config.yaml
model: "masked image model"
dataset: "microscope photos of single blood and bone marrow cells"
encoder_fused_qkv: false
muon_scale: "spectral"
batch_size: 64
Rows from block 2 of the encoder of a small masked image model, named by matrix and row number. Rows with one number belong to one neuron. Each number is 500 + 25 x the weight over its row's rms, rounded and kept within 0 to 999. All counts start at 0. Numbers have three digits each.
Before each neuron's rows are labels from the 100 images, of 14976, where the neuron reaches its largest size: "patch colour" is the nearest of a few named colours to the mean colour under the peak; "responds to" is what is common among them. Only what is clearly more common there than usual is listed. The data: microscope photos of single blood and bone marrow cells. In brackets: how many of the 100.
# gate: MLP gate (encoder.blocks.2.mlp.gate.weight, 336x128), inputs 0-127
# fc1: MLP up (encoder.blocks.2.mlp.fc1.weight, 336x128), inputs 0-127
# fc2: MLP down (encoder.blocks.2.mlp.fc2.weight, 128x336, transposed), outputs 0-127

patch colour: pink (99)
responds to: smear: peripheral blood (100); cell type: platelet (26)
gate.92:501486480508484521472466499480478514541524488483477524515545522484539533506508491538503497470507490495503533454529474498497454479496509512521532461487502461501503518466498463502469475527494555515487502559525501463494451474505498516460543445536552546505535548491509516505514482480476538493502546497469484511534462475482504492511462489499505503486508526478485500474520483464498486516526
fc1.92:486498502492475529498484496475495477501515485445495499458513489547504465528475493507475501527523458513458530442498539513529475538509499512499511477498488491533534511504479518526488468502482492501493472559497466564480468491497521534487480517468489569478487487474516524503504502523446521499511527492500527526509492468532497510516475505495497493489587517514493481515477551489472519475483
fc2.92:511515514518526522501472511539492413495478541505468534465478473468457510500525451451485466469492515496518496497477458523469508479478479497519482497457472490498473519477495454476465499457536475501479495492510491462527491520522509495513551499511522544487513477513512529487494478474511493530512513515488500572535499456497504519491507539525502517484491479516540494492516469496527533485490

patch colour: pink (72)
responds to: smear: peripheral blood (47)
gate.333:523485528480496528518498524520518509507474509550465504475494475552454485495499518489449532545513530500511521486503489480490553480503485505475488554497471535458499479501500478518458530510536517485496474506478485491474474507505506509518537482518512508443512567485524513489475466521533524516498529488461517499520472487443479526533452503522495506444497524512500488472493507491464517542497
fc1.333:518499509492499519502482513477512533456466508477431491480479537506559454489507489493494459474515539481509503480485486518505524550493505529450506518540524528551515511504481514510484535505510505470475511491483503516503456523494492542483476500486487553456527508507459522507511456501516472487513529514491525485523492538511517439474495461491490551484486506505447548521479502484493489499512
fc2.333:491498558526484553535478473482491466455505512504447523500497486520508506512523480496494470522436512491491489510501475506535472457488544503514484574456517514506531500511488487472518515507543459513501514520506559478495534525513478501488531484511440507499475498511543500495497497503462472465492504501540488504523482463524519507466490474526461514460461509517495517497473507498528499530491

patch colour: grey (46)
responds to: cell type: lymphocyte (35)
gate.55:473520504516536493463536519525496503485538497506498504480511507457534499486536479507491501486479503521506497475487519485483471478525480505547448497501481504488498474446480538482516507449451444499532480521502500475568494487472521533526537472501519512548479505501512488516542521454491463481528484512506530481518517524512494456504494505477505484538479482503494516507536466478562484498554
fc1.55:497470497511466515534476514476493493537452499525515479548479472526463484525460517511505477537530497482492492554519469512495529502469509479460540506489500499501501517546532477509506509541547565502445534511528505525453519517525482487476451505484487500442496494508501490498472484537515512530485526488502475519484469468474498532507512515505486530468548497494509478504526524492455501490473
fc2.55:472554501467511511510468491515485471508506541438491501513517518498520463495524493510507506540543494537464478496490517549513452461467507525497476485480525472516459472506441518465518494482466512486499530510502517503516465482504545505523481507548511468525495495466513500464546515492511508511545466489483518492515541505502529522495526524516481476553468453471528506522516490524515509509528

patch colour: white (59)
responds to: smear: peripheral blood (66)
gate.82:488520508528483502430502557519517518525528503491479472460511500484523494520491505508475516512496498511510454498556498527451456524467512486531479508481492495502506496476496542473506509479463509523513505525503487516518525527561449480493543500473501493480480533518495523525543523517522454550469518487501500502525489532504487494481495581459475495481496490512507461501517464488512460486490
fc1.82:465517508498529542510497470496483501528503474540465522476513498458469509539478456471526475501465477553474497497521550501472497505534487509516516491506500547538502469516493510484543524492496480509510506493495480484545523506480551529471475495498481502534504459479473524476513506512510527418499494502532486502507499484500535445504455477518462467517484494510488561497529500515507524515473
fc2.82:530459497535490477525498506520464477499554490486523481525458488487473490502520509458489493498427529434520499472503465521459555522518496523480531518493544510495512511462522492489520509514497464495503497469482476472500498497520472498463530516495501497472479494472532491482509543502479486527471511526473525492535484516529440526510467499515438520512524519506510462522479505517502471480532

patch colour: purple (82)
responds to: smear: peripheral blood (54); cell type: segmented neutrophil (43)
gate.289:450525483476471463460518500492484516518523484521525507465477480511498528496535545494502519509518512536456455526500459522460424516505495492500490560483522521493482503493488495491501456478456503546504525475488512515506506482470510524503510512506537528514494509520480483533512507493435492478489490482499516505494452487451526469521504533509511462493476485491534471537473477488515525552511
fc1.289:483473483491500519488538494559537507483472521495480488531502489495516509513485449486438529515525512490503516536482524492526534501536488515490501486433476519530508460500517525478494467525534486536520469477515513486503525493511484498523479517489480515451493553486503486487510509508511484522472494543501471520484533482537448446501555479448490508486491478543463489508490499455491524481518
fc2.289:504511511509505486501543468464505527535472460504545503479493541530512488457486455512493536471528539487487481515480499499466508494516480520504494522474472513462481526514479510487510450565455523515527508486467516454510521523474478456477479559475472508503532540519509504493487529474484507511485457488495510518491469489525516480514546505461566503509516503508494506475483522491478548508507

patch colour: white (90)
responds to: smear: peripheral blood (44); cell type: artefact (27)
gate.99:472487511483505506540518485467451497518486486444467495534539508487521461512495489542572471501470508526516505458487552465509497530498473540490504456533525467530500490502485516485520481474470512495516470475477504494511525505491519526496479530505478526554538485510522476493474471521490503494482503506506495502495431494547513496497519492527532515493466463511513544516479516499467467500547
fc1.99:502483505475519497516543537483484505522497457469499484475478513460503526485469510516511507556480493509511503478514565499549449511508474509465497472514523547464519506552532537488474442489469478480515437478499485479535462483510461512526502497502499497513511537528535485511479493526497501474492498502487530517525434506536537499520494492522520498501503501467491503510462543528496510490473
fc2.99:518505465499510510474533518526499491473478519477496476554533531495493487521516484476534498515525515480535577512487465465480504484463492490533487496511496495478469533534478497512461496472491507468497501504488517508469499508525539482472506520514540533502444478490514544472527485530539513517497512560484501465476497498484512503494478468500496455490455504510474459483520475523431482491545

patch colour: white (74)
responds to: smear: peripheral blood (94)
gate.230:498502499478544464490563443504458474510499493500509531480497533505566505541483505478511532479496449515471505497539514535526441502502545510488473456529505500486502503502493494508471542469463455478526517489486500506538490523462520490521472505559477517519471453516513525529498469468457493470512477494512511506490471505496519483514497527492503490488539451497516491515476518503502518502511
fc1.230:511438512486558501514488463441493525494542450491469488516473533503557491528514532484516482511538463513521476472531481489486497521510474520531505486521479513507497499546495487506517517489457522509504492492461542524479486497492441465496490486534500515493522554494480482508492458472503537487506479515543525470508443527487491513504508470463518506525507496516489482506535458506502522499464
fc2.230:475511486443478558532531507485515492521491504523484469458462542475525474509520491537544532540517507484502520480496533506491524495474530476511489494482512522515490517509497525503497527438563469476499481486502497520534525570465490507509476515493526469545531499443515506481491484534514502506517475499525489511489489488457504501477474456485492537522507491518463493445512481494520492512480

patch colour: purple (61)
responds to: cell type: segmented neutrophil (44)
gate.313:465494544498497504516533495467526474480524483512532505465513508457500542480441531488481486531501459574490491496471509526467503490511505498457525492531486508550502501525499473491525464525448490478497521514497466512521511497495455527529495534482533513531501513547477489523498533572531460492508498492542478477481503471494526494472484501494506478514498510496517491505503453479528479463522
fc1.313:463502522541482494479525506511463472464522471503483476489521516476498465551537505474497517530526493593482472515462519517491496507441486509456492523541459547509489535493481503506559458493444463503482499497467488497507517487500476528479493504480491505513497497519480490521499514531571508503498505487504496500511528522505525490456493472496496494475527494531498491496491503510551504475529
fc2.313:507506511497482507534490472465500455488509520518471515516462495507538498495483462555515488494500469473520500483490484521474497530480535486502519481442503450506513494476501480474503478542532490497498528547483523519456486531520542518481512537461500519476453462518516536568494458563481495465499515511493495503499484468486498478476440497494510516513493546456479503503507506511501537510507

patch colour: purple (47)
responds to: cell type: segmented neutrophil (41)
gate.5:507490489503468497529535531523451505467515474532511498511525523513494495537521512490505542444511513480537471527506518485472496510517502485499473499502483543524504477480504502523506523474513485464492490461444545489513486515525501529493523523471455499467538491485414496466538510519499494493480500443497489515528523500519506463493507490516502492528527490480532511486443564538493472519491
fc1.5:485494504520496459521465474508515554537467493480504557489481475473489479483478484470496505507504504534481518475510548513466487497480516508549551508489452512547483527491548460476472453510507485520484510523511499471479496495528504524496499490526529517533486484512547514523459480530476503476495506523504456493495508492451514521477466480510460506488515514519548533483533480449504538527513
fc2.5:489501488477492490467514513473525510490515444486513496577512473471519460529511489564558486492522509478518460490503466518494492489544491467521558486537456534513505534468484481526527515486485499485498498497511536499537446520489498515503480476491478535488509490496530448502486519478516516515517521525471505500492512462542505500521536512540495493483517456489479486498487528452502521481526

patch colour: purple (93)
responds to: smear: peripheral blood (93); cell type: lymphocyte (40); cell type: myeloblast (34)
gate.223:509500488487505498511487542504446502515522509513479490467500538476509496533459446451521480497522496485495510489501549505501529499491464506537524473521479550515539489476520515520523469497449424513465518507500487510458464514528505543518498481487472554515504477480530516506456502510470490461514475504525530477519471503497508439493502447515523518503492524521495507517551505505511509512485
fc1.223:502498499506468479445534474525555499477485510480542511520491466537471492504509518533523526523482507536447505515490506525518495524490494493484469497488523482525463479521463476486485533501523542502507516480474518494550497490515490511489494506515550492514529497551462477512552544465513497516482512537468476537462510494493490552492514521524483456498505484484519471448454465480504492476526
fc2.223:545477483479514482458502499534503524496496514517502474463469512509474470562451481510526522532502512432477503527519497470491509497502511487491453495502503508531546519509493536484492543541564472482514530512470532463515494506465511523462464470483516504499525515498499527501456512504468509525496494487494508513501513492503480518449523486500470515534430539525529502482501478476477482475516

patch colour: pink (73)
responds to: smear: peripheral blood (78)
gate.63:505515471515477501494509510530484509512541465549451484520493486507493502461494487477508515495548509480518510507481458510482520540477493475481493475535488526467532490508504503516500516470498507511519464477516506447483514534507479514501527432458473473489535451497489514514540535508504497551493478508516476457501453500474537514505561544486533533503517499469453473508521527502466508479517
fc1.63:523515553497461509491511503493551461508466520486509544459546484474470480519483494528483489511510486520480479504514527481478494492519513533551492531479495518517497520518466470455512472537512473475484521490497471528494496460505499483499493517551527513452480494518493493521454503537486468479514500486514522519509516498543520489514470453544470515491478506528551526502438466507520493532462
fc2.63:482501518492514490467488544462527461437499496495443491567497454507514487512532493487506488509519462505506472509485503485503494446497533520426531506517522490461495478519499463535514547530508513519494501484503502466530495461506498501499537524461492504447513519482530539492477491501498484481520517473512498544489504512503551523471548505553512519510534515496498528505502488505511511467513

patch colour: white (79)
responds to: smear: peripheral blood (72); cell type: segmented neutrophil (40)
gate.206:493450494481525484543493483466491499498478481467511531512486487521518446506470473490563535552525464523478512510487527511558516529501487476495464465539508516470520483501519513509482533473489519474507474515474476486492506475505509518502484443526521514535539485490489506477498492524513504461496510496488506504519401487528520497503483511515532506488564470515533517499492483528499518477505
fc1.206:518561510514483513479521503532483462513516512542476458500502522500486543498527506512441485448459543470505495491507503493448479466506500499505523539457467474518475527501507497491504481540493496526495525469519506519479509537496483493497512522466492502445451509522513520528508507495507514521495490500498484497471606516474499514501499491503459493503437542514489484503498509481508470499491
fc2.206:470530507526506506455464496498506468493473530502489512496496490482524531481501535489464510520473501495449501466526476469544526518536542537505497518527488488502530504501514478464520517557502490490488493512509478531526516514502564538512488472532465512456503468541469486517456532448443474509511504484520515505480509547537480510480508531522548488499509502486554488530477512513510519494505

patch colour: purple (50)
responds to: cell type: segmented neutrophil (49)
gate.3:496508538513524521486489463512520527489541490478498491529499524483507487506505497506501480476516508534535488474521506456536487495486473455506476521531441472454483493466452520522527542531499487476501509503508500492513505544479470522479517494488459515501487515518500440469488483470479468546506519466505507534526543499574491528546529456492502522539495474486502528461487475494483491523487
fc1.3:501513451511482531481499557530477522508479463475521487506463481507465480500524521516470499527505492548530504478479510512527448494495501461494494529533519513482516477480494533506513554511484466487501524523459464502522490507485490480497492475543460540497507499491504447506483515511533483547551507536490508476520495491465501466543530486535559468484469515520504521484518514495444492521483
fc2.3:454508480507481513530502517478519488461481508501455501470483491500506504509464515497480512517431512502495499538479478527523529498491503418473508541516497457494511516493525486509522524514504493498511532526538470524484480526518507496511450479493479481475548512479453507490555469501491441508511535455486523515490498488510517505488548485558516499527514495543527544493507482479517531470503

patch colour: pink (81)
responds to: smear: peripheral blood (88); cell type: segmented neutrophil (48)
gate.222:486496525499493551484477487495524516516527508472550532495478499482477487521460477468479463543508493515516512475510540493507424482495514557531518477466489517518504521522492516498505537522466501518483509508506459539487521520512499456535498473488508520482512464508525502515448472486504530491503478511487506507518474488480582518506491428496472499519495478504523499458541490488478507535482
fc1.222:492500504528502447530521515511488475487487491526467471484494481530512502470502508513524498461498520484479460520479458495507593524509477436481491502554536481483490479463509474518499485474546491488507490515469532460511483504503494544463513501532520513492490519524471505511542519507487472493487536488489486517456505527524467496516534572517516484485480535476494504535495488521521468500481
fc2.222:497519478510463474507439479558560473481528476502506517509472529511511535525528494444535465474541504491515511494536486436478492497518481517515495467552499466502485504491483542457511497520494512495518511473481483507473531536463489524520518519520513464484476509495507481441494504512521450503504521526512497509489507456520500463505500506543502508536489504497505558492499468490490469519514

patch colour: blue (60)
responds to: cell type: lymphocyte (35)
gate.131:494503513492462487506468495503504513497492479537510483451556480483516527493496473506487493517528521521445508496483532514533505512549502468497473504457474515508507493493452490491510501493528491486553461523482513507485502492488491509499517516469513527517486488502590496509512540532513463477500511489478465506519569480530521493503492475500486507527497537471495486502434518553468514508440
fc1.131:496497464463501511501493516503509524517495468502451538508505522476509469471503462515513484486488489495471539526528475489488558517500504485522524498500534475535506533466549504498515523526476520497481550502508527495500539498510503492489484497543535445455457503522461548480546456476470479512494510543517479503484492459493461507519501513495480497500489458495518484515526449482524494557459
fc2.131:532510524472508508532479483499480466499537487480461525509517522476485489491494482503521504493460486490520549486505489468486516536534465470467475523469495482473505506509498525508540553475490473492486486518537502475482455534510537477483457506510466471495485530534587521449487476518484461511501473504517496474468493511497467503526508524514455462479519459509503504533490465502482493457528

patch colour: purple (93)
responds to: smear: peripheral blood (62); cell type: segmented neutrophil (55)
gate.31:509500491511470461507508519493465517532535539508496463454478503471538500502495461520527491516476506480533474450510569540523514508473497499463523448479502526482562536503561496524533493476489425504493499516488505524469472497552490507517529492489486502470540528495509496472492491546493478529495506504505506488517494514511521490498489472528484502498467508470492491510533499550478490472493
fc1.31:498494508510497495513503458517462527526491512527461539523487474462536504473524471523500516498474490505481515485509480449511547510519531490524537506471492535533477529484549463486529516498542484503514449512525500521514506475474525447478527447509469453519483498492510500502547458485445519506480495461544488501493530473452524480517490537484517534506503492508507530469508472533494508509505
fc2.31:472466558489541522525499537492502522524520470512471533442506501506502489488519528490538485504493523509500505485474504521477505483537456490456525475485551515478514487499529517521542525478475460528499501491558526518501520508509486559541508530490501500501452522503513484493472475504533425513509504490495506516500467524515493511482503483511479499460527481514466487567504486505491488459476

patch colour: purple (43)
responds to: smear: peripheral blood (41)
gate.137:487530442491530525503460476521489495522530513518487531535488479535494490495515489496472520500521505462529533526472449507488510495512502557486496488487497502528503489469493477528473509543487466528446488517470505529460499497485501485509548488523486477466530513508550507529511493493485498579465489496551481498484505463531480473528474503518473512503527467502493443481489493515486511552517
fc1.137:532527497501560475509428492488495501487500526484510464489514503516509452525535460539507516474472528490504491464430553542460498453535450495487470500546488518532474506462480515523530519487482504497493500532476500476564467486482492514473496456536501497505475508501523501511501521503515496519491523480507494509488488537488517465518498511502553475469479507495493505499496533483482515523495
fc2.137:504490521484438490482574533481525507501487442497528448504468464486500518459546477486534553511497482497466500495509521515495466488524530454478491524502554493505522525494508506530511474518498485495498521493516508486507544494469500508509454543461501503520525497521494504501540489509479499438496476517497504517493504481497503546460516510499480517523486545477514472497527497523507543453527

patch colour: white (82)
responds to: smear: peripheral blood (61); cell type: lymphocyte (34)
gate.94:474523501490518484489516490489516510475502507496496512519512490513478497537501498477508556562507490544468508478470535482505477527538488498503480489514516521484491504504536509496475461499484498507490487475453524493508505503490506517494515533554519548519499499479466449522483471456492509459534441530477531517543449458500498499483485463567511489497460527525523524502515495515542464497452
fc1.94:473509505492490533469495493489500473501510502497520505493485466515538489468509483510489493480489499531513498480504457513467497515491512490477455540475469464475520531524451475513484485557564531503514460504574496496499505499488505505506508546494481445516483475479516482503483503502489537510525498512493500530543454519534495478499516587520489479475487465460504540519456494543494500492510
fc2.94:498487498501470511470491557520477464481517512499466509527492562528503513467543475465513496535497506511509511473550532532479492479484466508489521493494475477488498467505479485563437463532490480491490509473496486529463486525542467509492487505470508489559506466461498463510544477530488484461479492504491488532477471509493490528537501525515499485460513526506476499491468515548517485484479

patch colour: blue (58)
responds to: smear: peripheral blood (44); cell type: lymphocyte (35)
gate.4:521486501471501514489477537535500484529489521494470469519494557503500510476501477429503480461454506462495509498492520507511505489499557506509528504479542455517487453536482510462510532487508486505478498481477501493497520513537489474508513543507492535499478499484541470508484539516527475487521488490522492470532571465535489519493471474468452525507506480516517489519544464501461462514480
fc1.4:490493499507491490509530481484523493478503464476506517515521482516493481522480550538487513527517480559466501504527514484496468501479445472470487512540467524501507571485541505504472472522482523493511523499512495495493479469464512533491470493504532483500534520505416502494505495467494525529501500490466538504467427527464527454527519535499519485490512473515482513531478520507523486498534
fc2.4:510478487554496482516474497523494531485478462509525486459455524514545471483487505497506468525451510439516530481507484494529549537474537526524539578537520458520514503505503507499490492512471535500508515519537496525512491501444548474502492489500469510547526482481482546512540504506494536497491506464481499511505504522529503508513523520477559523512490496528515518506501497517488516489496

patch colour: purple (67)
responds to: smear: peripheral blood (78)
gate.114:495513485508523482530525482498520492523538499500466486534489491497502499538507483481518506519501500508504529516475499490521546449561489484534527485460500512507464481541513501499515483466529510484506469507485487484525518480535518496465484472532501485527457526504506547517512477493503471501477493505482505531482551440514488516468571431505528457497477488518467498425515472506501490481490
fc1.114:489506519454507542478502505515465493427501512541500562492520554495480483507469517483541500474529483550460502506489498472490501502529500472478477490494457530519479481528525490510479518507486501514501520480500532489566505514521495507502519499546525487486495493474490480488496516504501553432520490552501472507514489462466537486509511503496502498426493510489523451482509506484503491527479
fc2.114:508502454509491511491511513484497499481549516489541496525490475523508459522490462540497532465545500473509501496498474455489494504485531495502467528513465490501492469488516540509514479583505517506501492514470496513493453498504504510489438516488495451477514527519499509521454509488497565513489479521488497482521477462521511524492494501457551553558469447491503508503505520489490461503504

patch colour: pink (59)
responds to: smear: peripheral blood (49); cell type: artefact (28)
gate.111:478521524489529502477511453532524525496443519531472490476490452561476495516497500512508494497487483506501469515470478492513445514530553495543511508491559473500482483506466496494499509457549538491503522474479496485489513515509517504519511494518451501542531471531527490505505461500518527462506487494489468506502492465469529523541470524508482485544440511518493519484527538489507525518474
fc1.111:526521529469512477520470465522508484494454500534493485526512482538504505528501501526516505501484525498463474522493512486494510473502523478527483511499543507521507501479421507504485526470542525467545500524472457473507516516498507508501516510497436494525499458499532473531512550525468524462516474480533481480478506491476554499516474493467465505536466508483507541486553503510462528481482
fc2.111:463512567540535533515491472541497478459469484508503488522500505470504477537477497518496502559499477505482513517426496518491500507489495470479491506536498465533504470480500492516501528509525511488468483487513569529536499500563540466498495507529490532509502491476507479519428510517501490503506480476489498489538541493475484496467477497528496491493531511531451517534510507491487527498528

patch colour: white (83)
responds to: smear: peripheral blood (63)
gate.155:487528487492507513492511512470518477481484503533497493533527544505486503479491500498488546528491504511462520502483512526521495463535500482505496495497486512524501525545528466496472449536549508501469527448470487500486493498534542528471474493525510514499488543479440494528457525477491482470503495506468530526523450468504485475497511486523539504470428534504547525537467483503506470506471
fc1.155:473519474544507484491495466517529481506498508486524468501499508516534479527512515512501493498540472558458484463506546518521488516528519467529486497476469466491514491523483458519517486495490511488513503468485513490515511516496506504473473522493485510534468496488488475510457510486461559493535470519490521526525428531480552486511508534526458460477475512530469541502469522534540537472506
fc2.155:526469489486477460439522572525482484493553527490472516522543483542490538480507472491504458522532508529501503488519510472471508450511436478497541480482472473529523492516460487510458460497540481508484487524462501522499534489503495486505489520484505518501504506477503486493478505519501509494477463510523526498520480519486471487488498471500488492459445511485508538543480514544483472506474

patch colour: purple (64)
responds to: cell type: segmented neutrophil (48); smear: peripheral blood (46)
gate.85:507503502537505512521527494548531537480447523469545519484538482512501494530482486502492511503486499512532514432509537508554499508536484521497503506453506496445499483492473469495536466496544500498506471500509488527501456467504505507516481487493470466495501520516502506472473521518534490437501463523470518491503508509501488456556499463467490496531478510501463540512503522534551473505520
fc1.85:487496499481525475507475491538537509479451521481532501476498479514542512460457472516493510505467505471556514465490538527516514520502513506491501478475491515453498497516515510493510493484559505509551466513503477529473424473517508530475508495466485478518540540483532476489490511510517494461509503488465495467503537502498486475524474451533505509493486483526485567507507518536515465529522
fc2.85:510500495463485507527455532469500475555490523476497500510539454472484500525480514528467476545466498483454515528500486488498542489450485507499492522488547500548504481492517540472513535470505448500477509472528434532539537491503487495504483471500498513540500502455472519454520469505484496514513496475479496539529500496530499523501516521529512533478482486516545535478490481490480515492481

patch colour: purple (76)
responds to: smear: peripheral blood (46); cell type: myeloblast (26)
gate.255:519487470504510541472509515479504517510518540538455487478480437464522496503490505522492531465514473496506521519516483498480465502511522534521485501492499525522524473483519457528499515485484513492520479509514500514546528466478513527511547549506503468486463494453481482490490485463495504537485509519525490466566473518462450486494502516464471514510501479567505497481551461488500518535524
fc1.255:490503527496494503514500475494515504523481474480520478518551495524488518512547506450533480517500504514518461449484509512498542495499516474516507525474476473460532523507493496497535469485525497519481498482480496496459484540524464480475471474521471496518488550530506518522478500502535527472524464526466486555509492507533556495461515505527520493502466538450477486511455536533490481445476
fc2.255:507509528461502473482473513493458503512474483476479461469502469526532476501476531508505503539500492516504464524544512530474565520572502465521541446528500484485515490510509507502541533484508491498497521525549517496496455492479499510492516546514450508488473494475512499498468518477483479510507474461527505467468520530486466548474477469539468527475477503531517506487536492506513489488496